config.yaml
n_mels: 40
input: "log_mel"
activation: "relu"
widths: [192, 288, 432]
am_softmax_scale: 16
steps: 1200
Rows from block 2 of a small audio embedding model, named by matrix and row number. Each number is 500 + 50 x the weight over its row's rms, rounded and kept within 0 to 999. All counts start at 0. Numbers have three digits each.
After each channel's rows are labels from the 100 clips, of 14976, where the channel reaches its highest value: "strongest on" is what is common among them. Only what is clearly more common there than usual is listed. The data: synthesized solo parts of chorales (CocoChorales). In brackets: how many of the 100, against the usual share in percent.
# conv: width-3 conv (model.blocks.2.conv.weight, 288x288x3, each kernel summed), inputs 0-95

conv.38:476525465452511495534519481470549480542439491440463446474357552533475512502473509489507458521429498518489457455407483474504488568506499384521449511368509466493474456448456439482542453487512560461536417424491511532510515514499472460442493493503475467566407589514453495417501499453480384531
strongest on: flute (77 vs 8.5); note G5 (52 vs 6.4); note F#5 (34 vs 7.3); note F5 (26 vs 8.2)

conv.50:466465463425538439586476504470603495456523480530472528529541485472448399471427505567457572468471537482435459563472500525500433451415451450501401453560564519538448536481604549426512515448490562492551553473608476470486550474434511456391495450601425548451481491571400453489477534463490522501
strongest on: oboe (95 vs 7.3); note C5 (81 vs 9.9); note A#4 (34 vs 11); note C#5 (33 vs 9.7)

conv.255:395485523462478545516439572506532396497540525502515502457508486536463464602432535534529551518404466565480433579464455613481455578468480569503583449501588465527429453466550492520554552456521426440528536451552504481477568496532522468567525510511508507480498497478546547458415536512562413471
strongest on: note A#4 (75 vs 11); oboe (67 vs 7.3); note B4 (44 vs 9.2); note C5 (39 vs 9.9)

conv.233:491485516495561434579477475432517510517480570385492503475526633552520526516598522463572499417569511483458444513477534498504521518472426464526474463438505416467497415508510465584519447472609487461441449540571514463473451510471483558490533531628480475472418470466470532569528508537504414380
strongest on: bassoon (100 vs 8.3); note A#3 (45 vs 10.4); note C4 (45 vs 10.9); note D4 (42 vs 12.5)

conv.39:486526611457484561462491549522571537528520394543567497420590503466414527482515573584434431491502438524404516482483530505484473498536483499531489461460458539570492583510522524401405536543515498483535429379501496451539527480507476517530537458426475477512461546446397638486468574489527443594
strongest on: cello (100 vs 9.8); note D4 (56 vs 12.5); note C#4 (45 vs 11.9); note D#4 (44 vs 11.2)

conv.61:452457566430509430521439516435502539519503505493529430435606503494502439511494472524425464501494581482514511540483570462454558546607599447508531523454463500448411485584477576499517473571568487350540519532453560572594477456414419551445505430507527518568503539463444582639534541507494498514
strongest on: cello (100 vs 9.8); note F#3 (56 vs 4.8); note F3 (41 vs 3.7)

conv.194:482512454519504479427531486532541418463491523458605542497589479528481464436539473496506600496519523417473480564465493435566482465559561496518437522431567500415493451467609534522475442503601446409497511620571487507457471543544516524513456514381509489565466565528538465553415512546444552475
strongest on: bassoon (100 vs 8.3); note A#3 (48 vs 10.4); note C4 (41 vs 10.9); note G3 (35 vs 6.1)

conv.74:502468544518520458402499467542440371523495424479567466472517568468431555569431546414518564466520513568433603447494467483582477496559596430528455451458432472508472475558588525443534508467456623453453488594400560610525484449550524548450504546587454574516539510446417477601581522543520467480
strongest on: note C#5 (93 vs 9.7); trumpet (90 vs 8.3); note D#5 (43 vs 9.2)

conv.102:484464459486496534422562479475514526538479451451564484579490514532393446542501494487542488412510539597524491549472494532551471568447534528492591508458617465490450468531583482410556436524472530439647471510459473529443461499532431466504603466561534479528527552485470492530446474448521420496
strongest on: flute (51 vs 8.5); note G5 (30 vs 6.4)

conv.198:457523551476477477525449547426470420498425507560497647447470562457497432538530478498455492563535449534419560495403473471515483468537555478511530493513520613527491586424473433491423593476474397535466486503400498473432554538487535493479441533558460414510456570524471530537450458558425597454
strongest on: horn (100 vs 7); note A4 (49 vs 8.3); note C5 (44 vs 9.9); note C#5 (41 vs 9.7)

conv.138:504593515556494417391415508532565484550454459504456502550414578444502404552435582515561554531561532505525443486480470423486553460438420538543495519475461499431469549517472500473457487452544484407482545486507460441470653482566505515512553479410542557521603492491489450501524546487391399467
strongest on: note C5 (58 vs 9.9); violin (43 vs 13.9); clarinet (36 vs 8.8); note A#4 (32 vs 11)

conv.245:564509458467467624445531490516572508568532505478556555545490537452483502496550545449529459525556515421509613391444516540527480530507512472449510580446460522555421542569477530475496497481498441485455428492581528546551375569549486606609484432498472532502463579448546539558471579539504504487
strongest on: trombone (55 vs 7.4); trumpet (39 vs 8.3); note G5 (26 vs 6.4); note E4 (26 vs 8.6)

conv.241:552493566554554542566559415457447465532534510504431496462368496465448545536446492491509457467541498494511592519467550508521574608493481513510469629439413598500517467454494496440599520422488558491413432492471507477503397512500525477365444429524498566551457565506443444502557551532523464480
strongest on: bassoon (100 vs 8.3); note G3 (64 vs 6.1); note A#3 (51 vs 10.4); note A3 (43 vs 8.6)

conv.160:507582537473463469563531536525544585523512492486543560584457477556476409458414416533482504568557547483420524504465453533492550486464466521419540524489476547519499522474482617569636490444591455561556450437565521497465538604546481542522464461507447456517460398549544497492472512497524558522
strongest on: violin (100 vs 13.9); note G#5 (49 vs 3.9); note A5 (44 vs 2.1); note G5 (41 vs 6.4)

conv.260:440502463489464497572547418391513495497519556509470448526471513457475449593448498496509594474511526524475542596426433490589531435562608514464543479460527522453512510454573524451523433459543507389580451575584502441454550463524473409434450463540439427501531480550500477515499537552530475548
strongest on: note B4 (96 vs 9.2); horn (95 vs 7); note A4 (37 vs 8.3); note C#5 (34 vs 9.7)

conv.66:461528591493426545580585533491470483577421506423465438522460417541455514553566474429499559495487513507528607508469457628458469490493430512534430503450526513510460527564499538441422487486494548477588458560463367501478403531388525555435531467459526446558507558542562411438486491511602525517
strongest on: note A#4 (71 vs 11); horn (61 vs 7); flute (37 vs 8.5)

conv.28:509475396515466620502443492588539471420452518507542523442541517454475497566568509586501549493546407484559521402459410475581410436467507576439486550527588494521478457543540442475534454471553369603447474530489537473534447464536479546676471490508570467475527481452461464454420594485445483482
strongest on: note E4 (58 vs 8.6); trombone (43 vs 7.4); note D4 (33 vs 12.5); note D#4 (30 vs 11.2)

conv.164:545473466574430576425464503564492446466507485559499563454501640464492497516456389432462547490492502485497418490410472545580532543487558485471484516489484517522552522489509541511498579475435435487509481525477478469515540560489469468562459537460537462533508511534607440526576440490493601447
strongest on: tuba (71 vs 8.6); note A3 (59 vs 8.6); note G3 (27 vs 6.1); clarinet (25 vs 8.8)

conv.189:440552399541517449577446431458566482470513581449483501588491506522437509475588556538556484477485545517472475516576470506494513504459508447498471454526459584409485544525523502461407481488585523431591488546619414462456561498558395503516464553445459513468490506495549435541445477535538376461
strongest on: violin (100 vs 13.9); note F5 (78 vs 8.2); note D#5 (46 vs 9.2); note G5 (39 vs 6.4)

conv.37:450497517483482456602468477386484495498363480442488483485455585429440546426398502445549592500465490480429492426475568524412516430541492471473431470442524420442578522568420499443462434539458463496529418344507426515506492532438474482506396437671478528481423431485509495455546488468407478495
strongest on: flute (73 vs 8.5); note D5 (39 vs 8.2); note D#5 (38 vs 9.2); note E5 (37 vs 8.1)

conv.124:475539586543555524473413467511467400538461436489491595520492521495454464562502503525478426535459491534515494354431557488481479466545479494516485435452427529543471484494485489533556590570538419502578443451483518456575395512492557518495497419505503546458481472404493612519490499612454475437
strongest on: horn (62 vs 7); note G4 (54 vs 7.3); note A5 (26 vs 2.1); note A4 (25 vs 8.3)

conv.207:535476486493477480367541437480473559448433526502554484573616427424492495382485530565385505472566487378615425550542493426487494477514418550442440562520576556444572480467630459493429450551527448558506544522614534510490501553561485419528450507483471476474479509521493465511467505499505465475
strongest on: bassoon (91 vs 8.3); note A#3 (58 vs 10.4); note G#3 (50 vs 8); note G3 (41 vs 6.1)

conv.180:440435556499515568457485514583461516526393544478476466538464442367371526501456538580438438449491481474454582503471522605520455631538562551525537393490489555534460492522493455455512554487478504475490428415413549512465626458590460523491459463443529442513510546487507459435519486517450460533
strongest on: saxophone (69 vs 1.8); note A4 (41 vs 8.3); note A#4 (38 vs 11); note D#4 (31 vs 11.2)

conv.79:459527526491573481497520479483397499526489503472522590573544483437535415482521484460516470480506478464436529444501470425446556530613376482529550546621433537440513455484554523458473518465469463609539487486559504534478566419543521427604500473480490477552568546511494438545458437544433493570
strongest on: note C5 (69 vs 9.9); viola (49 vs 8.6); oboe (42 vs 7.3); note A#4 (30 vs 11)

conv.87:569513532465538459453460500536487422497534483479524440466504494471513434523463557643540546536442536494453507541563547468408512425486451578562391518510499455484538485557548509529473390490475535542528557497496544481462516498436480431521553468537479546473550509546527473476567529457489503566
strongest on: note G5 (100 vs 6.4); violin (100 vs 13.9); note F5 (38 vs 8.2)

conv.149:488557591532514371504571455491484537479493456506446465552562532589494539550521542483601466449514499538481523472488592571440527506479563561581440402528493590516479451472526551469487494567521514477489637513513543545415563441507582517507445563538436543436526440463415536479458506481541430495
strongest on: clarinet (100 vs 8.8); note E4 (57 vs 8.6); note F4 (47 vs 9.1); note F#4 (42 vs 8.8)

conv.47:508459396460561450587484459459439392468515550549525542540457620540575383509551459534535521513553441483456468525478470441500509473469487519522449559469503534442526516567540532552506541466586571458497496445584491507577401582637406439550470443478562511506452509501546551468462554457517436422
strongest on: bassoon (100 vs 8.3); note G3 (41 vs 6.1); note A3 (29 vs 8.6); note E3 (27 vs 2.8)

conv.121:517549443492470369556465502471541513546531527428626451495507545471552493435605553500512576511529585406505509514616464463576520519464494497554537472511462572485549513508538459541488523437520522521413522610497518513464641534481532481526555536579474578534488469584512485568438532542550450585
strongest on: oboe (86 vs 7.3); note C#5 (66 vs 9.7); note C5 (57 vs 9.9)

conv.114:431457508470495440557502432445532539538445528503472540514468562457489522436491411524577447496511535448494541558521535568605502504469442534440461453501480439471463471414501557501628517386443495488471541432450467556490565519425482502471460461619508501443403459562452489480538577474493473390
strongest on: note C#5 (61 vs 9.7); trumpet (58 vs 8.3); note D#5 (41 vs 9.2); note D5 (28 vs 8.2)

conv.130:542359499524409470434541470494512525513444492480581469451514511451514567477575426442469455525579425413508463479547514470508495450435528493563465547480393468396531519433514493509649522510497518440508494523537538455542496504556397466577494536496537537483524506515427477565509476460419437434
strongest on: trombone (64 vs 7.4); note E4 (38 vs 8.6); note F#4 (33 vs 8.8); note F4 (27 vs 9.1)

conv.48:501529457464476512430457447490510447413403540535592525471422530475467553454505442542587487528496446420606580464446479485469545434471473487540484478493487459541493546474468434540461463535526566451474400563473451571506518538563504554538506436427528454441498483479570493518376561550437529413
strongest on: clarinet (100 vs 8.8); note G#4 (100 vs 9.5); note F#4 (44 vs 8.8)

conv.129:502486479498613472535511441592544476499432522511463535380535547532518543434472468495425545555492510528468573417470552494529638420501551516586439483415430488480482559499517454516501541567473499485461491529455470541504476502455466480418548481595486475534487564433469425509486455430427522558
strongest on: note G5 (100 vs 6.4); flute (100 vs 8.5); note F5 (43 vs 8.2)

conv.0:455498479450451532428596525608445653485515473474445468481521424553524512426590480463495513544566465504510558522474549505470491596539547503499456505550481470468439536536521466490576594478526528479493485428455507419419513503535527466419563377483526540558440577472541406525527459488456483703
strongest on: clarinet (92 vs 8.8); note D4 (54 vs 12.5); note E4 (44 vs 8.6); note F4 (35 vs 9.1)

conv.203:457536517432541460496502566526477492404475485464621492503477399512515527519475548567547409492463534489575468498548520477483552444379502446526562520567534514443511485502505470491538458502518468492591515418446581526490452470452444479603520444511415458487542503475525400508527469443485441516
strongest on: trumpet (88 vs 8.3); note G5 (47 vs 6.4); note F5 (45 vs 8.2); note D#5 (34 vs 9.2)

conv.214:507532467545484552497544555508413589503482547472577488486468325405592489560484470636531515468403458477414463459463512492513541569510536538463526554515559417505531457593409485462513556506498462560480493514544438572537422478545552507530459437456499534479419524410458451455510597594453548508
strongest on: clarinet (100 vs 8.8); note D#4 (59 vs 11.2); note D4 (52 vs 12.5); note F4 (39 vs 9.1)

conv.268:458526610430504500448412555479515547502421441537477497501517483520472544393478475460559500505531466478508429494517535494527470427526566438559490440487501504621520503510598519369470487573494439609470426398547523539471474515520492568554511451529519459404468489471566608492493571385524567655
strongest on: viola (70 vs 8.6); note D#4 (59 vs 11.2); note D4 (43 vs 12.5); note F4 (38 vs 9.1)

conv.106:495471486519580576571501531463470489521467526478550494432471500413572483514484461449495501491444564516450495473470526487528575566517411489461620543480521435477607522470509474474548483507502540535535454455477535519521535463405412523467516489538476579350433569485528529473491500457569534453
strongest on: flute (71 vs 8.5); note G5 (49 vs 6.4); note C#5 (27 vs 9.7)

conv.258:527463474464515515555544535566484434501591489504453455504498448438536582468648553512471469516532481398506471490470550537481454514477503462532564611536467556553504510624551571486553472448552484556459502513485515467512494559517519522575520459503597454474452510521485596529399539547400475412
strongest on: note E4 (62 vs 8.6); trombone (60 vs 7.4); note D4 (44 vs 12.5); horn (26 vs 7)

conv.94:554534569445533542504546629507488605551505432512490529487494501470524521478524467494487542541443546445544436502466481483562544579534567487431505476600507503458477532506601548477579489509501493534537459458474482529579524429507580500401532461474510420541488497502511564547538501458519493576
strongest on: viola (88 vs 8.6); note D#4 (70 vs 11.2); note F4 (35 vs 9.1); note C#4 (32 vs 11.9)

conv.188:457436590484466500509518467441509545540420590538428515489574510441492557558526581500463437491547427481542515538551424509496466505593561543520473466420458534610454433502557540482559569540416463499478457597529531616481584508562428539586517473492499563446418503558484508525399517511379589502
strongest on: saxophone (57 vs 1.8); note C5 (40 vs 9.9); note A#4 (35 vs 11)

conv.190:635517491460510486486459551486472552541572485517507534462520485483537560566505555491418528501566469435469557438450552533517506549432466528571497405403589484478395511601591438550473492483458528500466517435463541462529561523509541436491436471504448489596597540490438519424466522464504486416
strongest on: tuba (94 vs 8.6); note E3 (43 vs 2.8); note F3 (31 vs 3.7); note G3 (26 vs 6.1)

conv.205:460506551543370527446578484507570461477560403475519489494497406483493491538439431532472573503564639490544548506570480503449461518440490499523599510561517419452571484462517452584483491467551527471535480501535425547543613482378474475496498471434440544458547531492551516442596523456471549552
strongest on: note C5 (96 vs 9.9); violin (88 vs 13.9); note C#5 (27 vs 9.7)

conv.278:515453525467426443568603472463556516560531551514491410485452383536500456495442408558426482396469405544467499532491535507486454506597454546437539462495501545528496545503503409485438505448525557446537528527467487462453396484557465544510480441572447497441469520508564501542504413518465528583
strongest on: flute (69 vs 8.5); note G#5 (38 vs 3.9); note G5 (38 vs 6.4); note F#5 (34 vs 7.3)

conv.243:531547543488511576449609495471575554479544378520466589489505551474546575533528463519508501576485491395432485457611474489500545482486465500588562415475493492476546527525611517504408533462497447527515485461588496491570616489464585552493472501474502424502504499427494570501502571397524501535
strongest on: clarinet (98 vs 8.8); note E4 (52 vs 8.6); note D#4 (39 vs 11.2); note F#4 (36 vs 8.8)

conv.237:500554538462501510599511495570494510470525542483525528503398492460499429471454443503513531468558528522508546407478567540554488493440486537454460601457478497452502547523526505480545498423501453465476537491485434460514524452530562481430460435569519428510482503564544443489456536532542531432
strongest on: note D#5 (71 vs 9.2); trumpet (59 vs 8.3); bassoon (29 vs 8.3)

conv.75:435497486477508468445461502548431506428555509448498496502453516502442572432534516536517469472521468401530413483505510471546408466410545542433469595522527499503466457496508494473470507479501411472479462463487409443521526542470429402480523527463569462466578435486461512496552535576459526490
strongest on: note D4 (61 vs 12.5); note D#4 (51 vs 11.2); clarinet (50 vs 8.8); bassoon (46 vs 8.3)

conv.250:556473444492507600470542487477534611441439532549537514493508476521445500566498558496568549536462478476522523503521470501448568526478514496435547572591482544375509514393435425538488545477564441571467512506514532485504574411481454423492457573524438446554525444561432527487466390528519496478
strongest on: viola (54 vs 8.6); note C#5 (38 vs 9.7); oboe (34 vs 7.3)

conv.27:500568444498553517453451439479553436469484534485481461510496443464590458476490432423489512546436449481474374461529537564446567491485520449462418462449520581552515499476448504526464457408445491490389437437581523470458444441499523438588501488447491416452501466583561386502479436502436567512
strongest on: note F5 (73 vs 8.2); clarinet (54 vs 8.8); violin (46 vs 13.9); note G#5 (35 vs 3.9)

conv.153:515434499468517522501460426446611507456503466472468480477450532514476437469452498451450430574415482440443522532542573472520526515420541478553511391457462409528473519520454423494520448506523464497485542424401487499523541526493437400479581429485496411489547511525387487509524541475434513404
strongest on: violin (40 vs 13.9); note C5 (36 vs 9.9); note G5 (26 vs 6.4); oboe (26 vs 7.3)

conv.80:527437478618445540403514448504452452462492520615499502484499449579555449481520596488555435501606507513528522445499416413511464576541419476417418509533449483489497463536526522530539536482381489446556546540531560527453593521497558528501488539568457567497504470547518578420476565483577517484
strongest on: violin (100 vs 13.9); note G5 (46 vs 6.4); note A5 (26 vs 2.1)

conv.33:502405483514440511420554507363622496392556464442560513505564534471507510524476472476433541459513503499465543501534444448473447495456567511529530476476487469398452492479564441470556473461570385440472604575567504470432497557459603496460522485530465486558539502470477462520537494524485442448
strongest on: horn (60 vs 7); note A#4 (29 vs 11); note G#4 (25 vs 9.5)

conv.249:509514585455562514459461500467513526533534412527467440514491445509534509439472520505509573574471502520496479416492522579475495504453472450437528613521451494531473445405476580484530598469470512553544625490485462473482508427534487579474520523457376576469569435569392509489468500503538427482
strongest on: oboe (63 vs 7.3); note C#5 (49 vs 9.7); instrument: violin (35 vs 13.9); note E5 (31 vs 8.1)

conv.116:518567538531560507418547478439411428578487470563487445527560509529553505424592389487433472488583515503561548478529546457578509481604456508584499505580398507503471545549536596481553611487541438532481454548531489506557393529506574517491550519512468447469462501528490543490461514472427475456
strongest on: cello (65 vs 9.8); oboe (30 vs 7.3); note G#3 (26 vs 8)

conv.170:478554547497507558556469481514490468482457472429467529483517404457512425415611508574519517444533549551481480571433504649549531442529527608528547518602497501497505516491616631518482504506449570558526544605553561613439533495515441517451450478582400547524512563478517440479549506551526474430
strongest on: horn (100 vs 7); note C5 (100 vs 9.9); note A#4 (38 vs 11); note C#5 (30 vs 9.7)

conv.209:476487463513446499480598538521532516656491509545467469496528416460583552542495501537467532581454456539570577535488448573547475607564524525412503388533507505458565441382517475493504609548429534403493424502435523505513497446400411470443515543482473437476520512478572486502498478450532569581
strongest on: oboe (41 vs 7.3); saxophone (34 vs 1.8); note D5 (33 vs 8.2); note G#4 (33 vs 9.5)

conv.231:532554426493484407565589484494444480465501431487505536545423441542510499520545524436412383483498482528388436493529535522487520495447505466491452512458475460570450576461512503514439480490523479511538466467562518469359495567479481469512528446535423531503506521411523535498627363572538450492
strongest on: clarinet (71 vs 8.8); note D#4 (46 vs 11.2); note E4 (34 vs 8.6); note D4 (34 vs 12.5)

conv.251:516549477507501527406434549563534488455471546431597504617478493559494531473438479463511485488462581497404478531490497552568463481562605460590483448539490530577595572527596466500430444574544442516493490573516435504534433529423466494503524467530503452523478521479545466526603546548456536533
strongest on: note G#4 (55 vs 9.5); note C5 (50 vs 9.9); clarinet (47 vs 8.8); horn (46 vs 7)

conv.64:558518526584522422502464422520457513455549498573389552390463430534451540513535503524554498564575468544614530500483461494489511470478488398533418560405533468493450569384566453478513461557548528472509581528387531482535478532568555498499543514423514489516474595468547447443422474394420511469
strongest on: viola (56 vs 8.6); note F4 (51 vs 9.1); tuba (41 vs 8.6)

conv.195:462477552521566462531522469520499492485459495392574568410462439469465510520447486497482345574378578536523429572564546520485571608482484543448480537526581507431516515537422417508591460501497531566554515530543484609484486487513516503439445459548557487464491552478399555450573422484527443474
strongest on: flute (90 vs 8.5); note G5 (61 vs 6.4); note A#5 (34 vs 1.4); note G#5 (33 vs 3.9)

conv.234:544442503492421584505548576444508504520484329500538524481543533495520467504448419527433486450546543413461459425552490533455473478488626481468578517555505480476471533570575550555454521473550489465460494447537485485559614519556513460516562551353585488456527508407471463510467452421514543554
strongest on: viola (82 vs 8.6); note D#4 (54 vs 11.2); note D4 (37 vs 12.5); note C#4 (32 vs 11.9)

conv.21:536408540625550557511546570510544557496543467500480531532528549523557537492402389409462530492452465470518448495508541470547415572516541450531507495580439479462542485501524505511536589583539542616357503555436494586551474533562451498443522427493477507483495543562437477580557525449465497627
strongest on: viola (56 vs 8.6); violin (43 vs 13.9); note D#4 (42 vs 11.2)

conv.110:517457409517524622595547551459568550485462433542493501516526527546508454505523499485552474501493514451491486478563475416454514493421489525477519496498516504460512411444493504484493508575491561406651504529494519631532506604508466508553441548512490676416453510547468551490464494425535559457
strongest on: note E5 (56 vs 8.1); violin (35 vs 13.9); horn (27 vs 7); note D5 (27 vs 8.2)

conv.30:487422516528433477494489579384591435540546483468435561476486446439491511565456516520506537547489613472565533474597436514457534466421456539435451439526481480622534385457612512548634494555460528475437528466474468537518542465448489474512563633580435579440620496525421588494509534410446464552
strongest on: oboe (100 vs 7.3); note C5 (75 vs 9.9); note C#5 (40 vs 9.7); note A#4 (31 vs 11)

conv.171:549468423513488491464571429564558536528448445434491520551418578502466541487468479542467515560569471492471456467454505390515520403480516546451508464551597543533547505435502418508474509546463504599462518528525464456440565416548504519488431600451526461433574430465426505362515562465529524441
strongest on: oboe (65 vs 7.3); note C5 (53 vs 9.9); note A#4 (52 vs 11); note B4 (30 vs 9.2)

conv.133:520457554495454474453492499490443457502484496524574545436524517516490494549464524463570558544554522522605448429473501499449507529491480468458511494556460444615411505447470457480536523544612392548517501547483533503541472570529435487503440558461521566454527512480498496445422472531490579505
strongest on: horn (98 vs 7); note E4 (31 vs 8.6); note C5 (29 vs 9.9); note G4 (28 vs 7.3)

conv.120:529518455531495462518569602496470462504531593508582507474493596518499500459459476535450455496540452391528505485563573462592491468470483460458494453516552523544545473548525525518599545571505587543587578461502484484567364504511452397601475446484507558567503497523515503437472428498567505571
strongest on: note E5 (90 vs 8.1); trumpet (89 vs 8.3); note D5 (37 vs 8.2); note F#5 (36 vs 7.3)

conv.136:423520390445566421471545544501513490507572548422426533475516509443426546505490488457428500436568515435530441411478473477488491558488531484490424487424478493512493602487341442483458493456508501507551476525423493505474362507445493499518474474477580487501515562535475447525519482477547486587
strongest on: note A5 (93 vs 2.1); note G5 (62 vs 6.4); trumpet (44 vs 8.3); violin (42 vs 13.9)

conv.192:419470438584559474457505536534553490480514493392604514399521518421509501539414441490535536535457493573606458525523438516540552508432465519511594537470509453400466424424489466520518583548528461493534473364457542550541423451519475457556496453514478575505453496551451510440480571413508455623
strongest on: trumpet (76 vs 8.3); note B4 (48 vs 9.2); note A4 (31 vs 8.3); note C#5 (26 vs 9.7)

conv.55:540522460559530516554480547426484541527504489466613535551431537526457475520458526564529554499466547407494549527440483498483451485553540489519573587500477521405576574474534496502466482551556513464540549556639463402433608467501560534426519505471515396463606501488561493504487568554508403485
strongest on: note A4 (59 vs 8.3); horn (44 vs 7); note C5 (31 vs 9.9); note B4 (28 vs 9.2)

conv.177:536464588482494445528555505464492520496512408516403484629501526482496432477476539522488425464478524556441416484504535605432479408427500479494509538519590467544500525538503553466461478450483483439499517514462463477433539417481448452459567510632496574517454497461490502558571451416599495481
strongest on: note C5 (99 vs 9.9); horn (73 vs 7); note A#4 (37 vs 11); note B4 (29 vs 9.2)

conv.71:485399544475498602506540484527521479521492579489525465525529543527548464562439538541600477476516485545548594520485507564554570466531485459478461501503483409546480557488479480525563477530427488556627471506459536577499477523468535486520619538485539483457505562442570455477500504509433518505
strongest on: flute (94 vs 8.5); note G5 (88 vs 6.4); note F5 (39 vs 8.2)

conv.279:471523601526505434528481490546570434467496480412529489456595463538492523546447392506426449528518410379463485434456543554490515521591495541507507538499449484551526540494538506512561486583497457386499403484457510462503423467475457609546475439562476451564543498482421502598540532515490411564
strongest on: note C4 (63 vs 10.9); note A#3 (53 vs 10.4); double bass (43 vs 1.8)

conv.1:532622558430545590482487410539462545587460524458510522508437471525417489479518669450464437526539456515505508503352479461516505498461475591512441490576530549509501563518419442526507501457542560524480527606514464526509523513477484512461477555476527582488518544540540502501468502568609518524
strongest on: horn (71 vs 7); note C#5 (42 vs 9.7); note C5 (39 vs 9.9); note B4 (37 vs 9.2)

conv.4:454542484423545518535479451637568489513480498429552477474532583546468493549617592453508504523533496546529525532522470480554465510508521546492454427436417572550501490512474524495565492550533602415462559540475522598502419519472480499524496495586488496551502524373524468465511513563519439499
strongest on: trombone (40 vs 7.4); trumpet (37 vs 8.3); note G5 (32 vs 6.4)

conv.178:530564578478493501540472494552521440497613491455540486511557549477474492389497449445518515526560446485484432472496434509397591433466553453540524394520467526443457518564418493521489472515534558505501461487486448524413505495510504582570488517520557514424507456490536498443497524396474513541
strongest on: note A5 (58 vs 2.1); trumpet (48 vs 8.3); note G5 (41 vs 6.4); tuba (31 vs 8.6)

conv.281:479467485466420553469485477604519511600425536497463507464452552438496486560430547578439379458502515469457588492426463475472439565589537448536469400500549545566563569437499414500464485504583475413428487587461582541453538508594441518389535487494550516481569526523514545517506508517482497453
strongest on: saxophone (55 vs 1.8); trombone (38 vs 7.4); note A4 (37 vs 8.3); note A#4 (30 vs 11)

conv.10:461487558432611449419464449470623552576443509485477488539444480506379436572513534399562548554501610479484475438568517487484499462482498566565419500545550631495528531467395514521443502492537476479516520512468423576468627456486546500590493577460447441502544504569429418394479529459521477596
strongest on: note C5 (81 vs 9.9); oboe (58 vs 7.3); clarinet (42 vs 8.8); note C#5 (38 vs 9.7)

conv.132:469445467527462491517493558506516488526557440501496483482449464520542501480554489410569451478480490462426495541526454538478467520450560536428481432536529529527497485471539407595426487365427388383464479403590533528478533545416593480477455425481545560382488548456522500511534509408460563400
strongest on: note G#4 (50 vs 9.5)

conv.11:522535507396438475505444588539481615453401430608464497488532464482413505530496636549509444509532503514414475595512555474458567512547538419502492509490487477608513526468517488489454499451490531420503494422509576498510518469511414555544515425483440493441528534465413621537500510533582432618
strongest on: cello (87 vs 9.8); note A#3 (53 vs 10.4); note G#3 (34 vs 8); note C#4 (32 vs 11.9)

conv.15:543478435453442542534543577481498463533540383469548446523530482431515462484438454424435438471582488414467497473505545484452504464409463489482480455446547510441484508523473493604547509571558595449497508457454487506499514499411471488598445552442495531537508535422522532642502580537542474417
strongest on: trombone (79 vs 7.4); note E4 (51 vs 8.6); note A4 (39 vs 8.3)

conv.89:550602429469451480469506408579421477449475424474519445433613512471555476445441574405462390466552522454509541476422661475492496371516530487575523480432490479485467494493544467460575520563508571534494412469539485456490438444476507524451519497461568514553511403465516559560518526459534498533
strongest on: cello (97 vs 9.8); note F3 (96 vs 3.7); note A#3 (36 vs 10.4); note G3 (35 vs 6.1)

conv.112:475490485511463547417489461551425629536469518523585468542544505452526487547532497482467497391500460489464639496496466499495449534495499477502457432423478518449444542566574455479497535442424506486447425442429493491488514466501525521522386615431449506462456535478426484437484628508554537473
strongest on: oboe (48 vs 7.3); note E4 (45 vs 8.6)

conv.101:592496613475544464613565490529432497535543405532469520440543536509509447499532480479542468617578435490504466500521462476535513548529528548570514474474618499452575604448532449524550494570491452496597478504512442361542508455533445498559591516561532418495556507451480494542466448497536454431
strongest on: bassoon (100 vs 8.3); note A#3 (46 vs 10.4); note F#3 (44 vs 4.8); note G3 (42 vs 6.1)

conv.272:514484421477514487593491563490526526405611405553546557561452566593527452533428559491527565607562564533502441450481499457578489503414498471510463524545513493454561526597492549478496457388571601468532495462546502569521435542533466471582526500473505516501487527549514471434492481419584512535
strongest on: horn (44 vs 7); note F5 (44 vs 8.2); trumpet (42 vs 8.3); note D#5 (32 vs 9.2)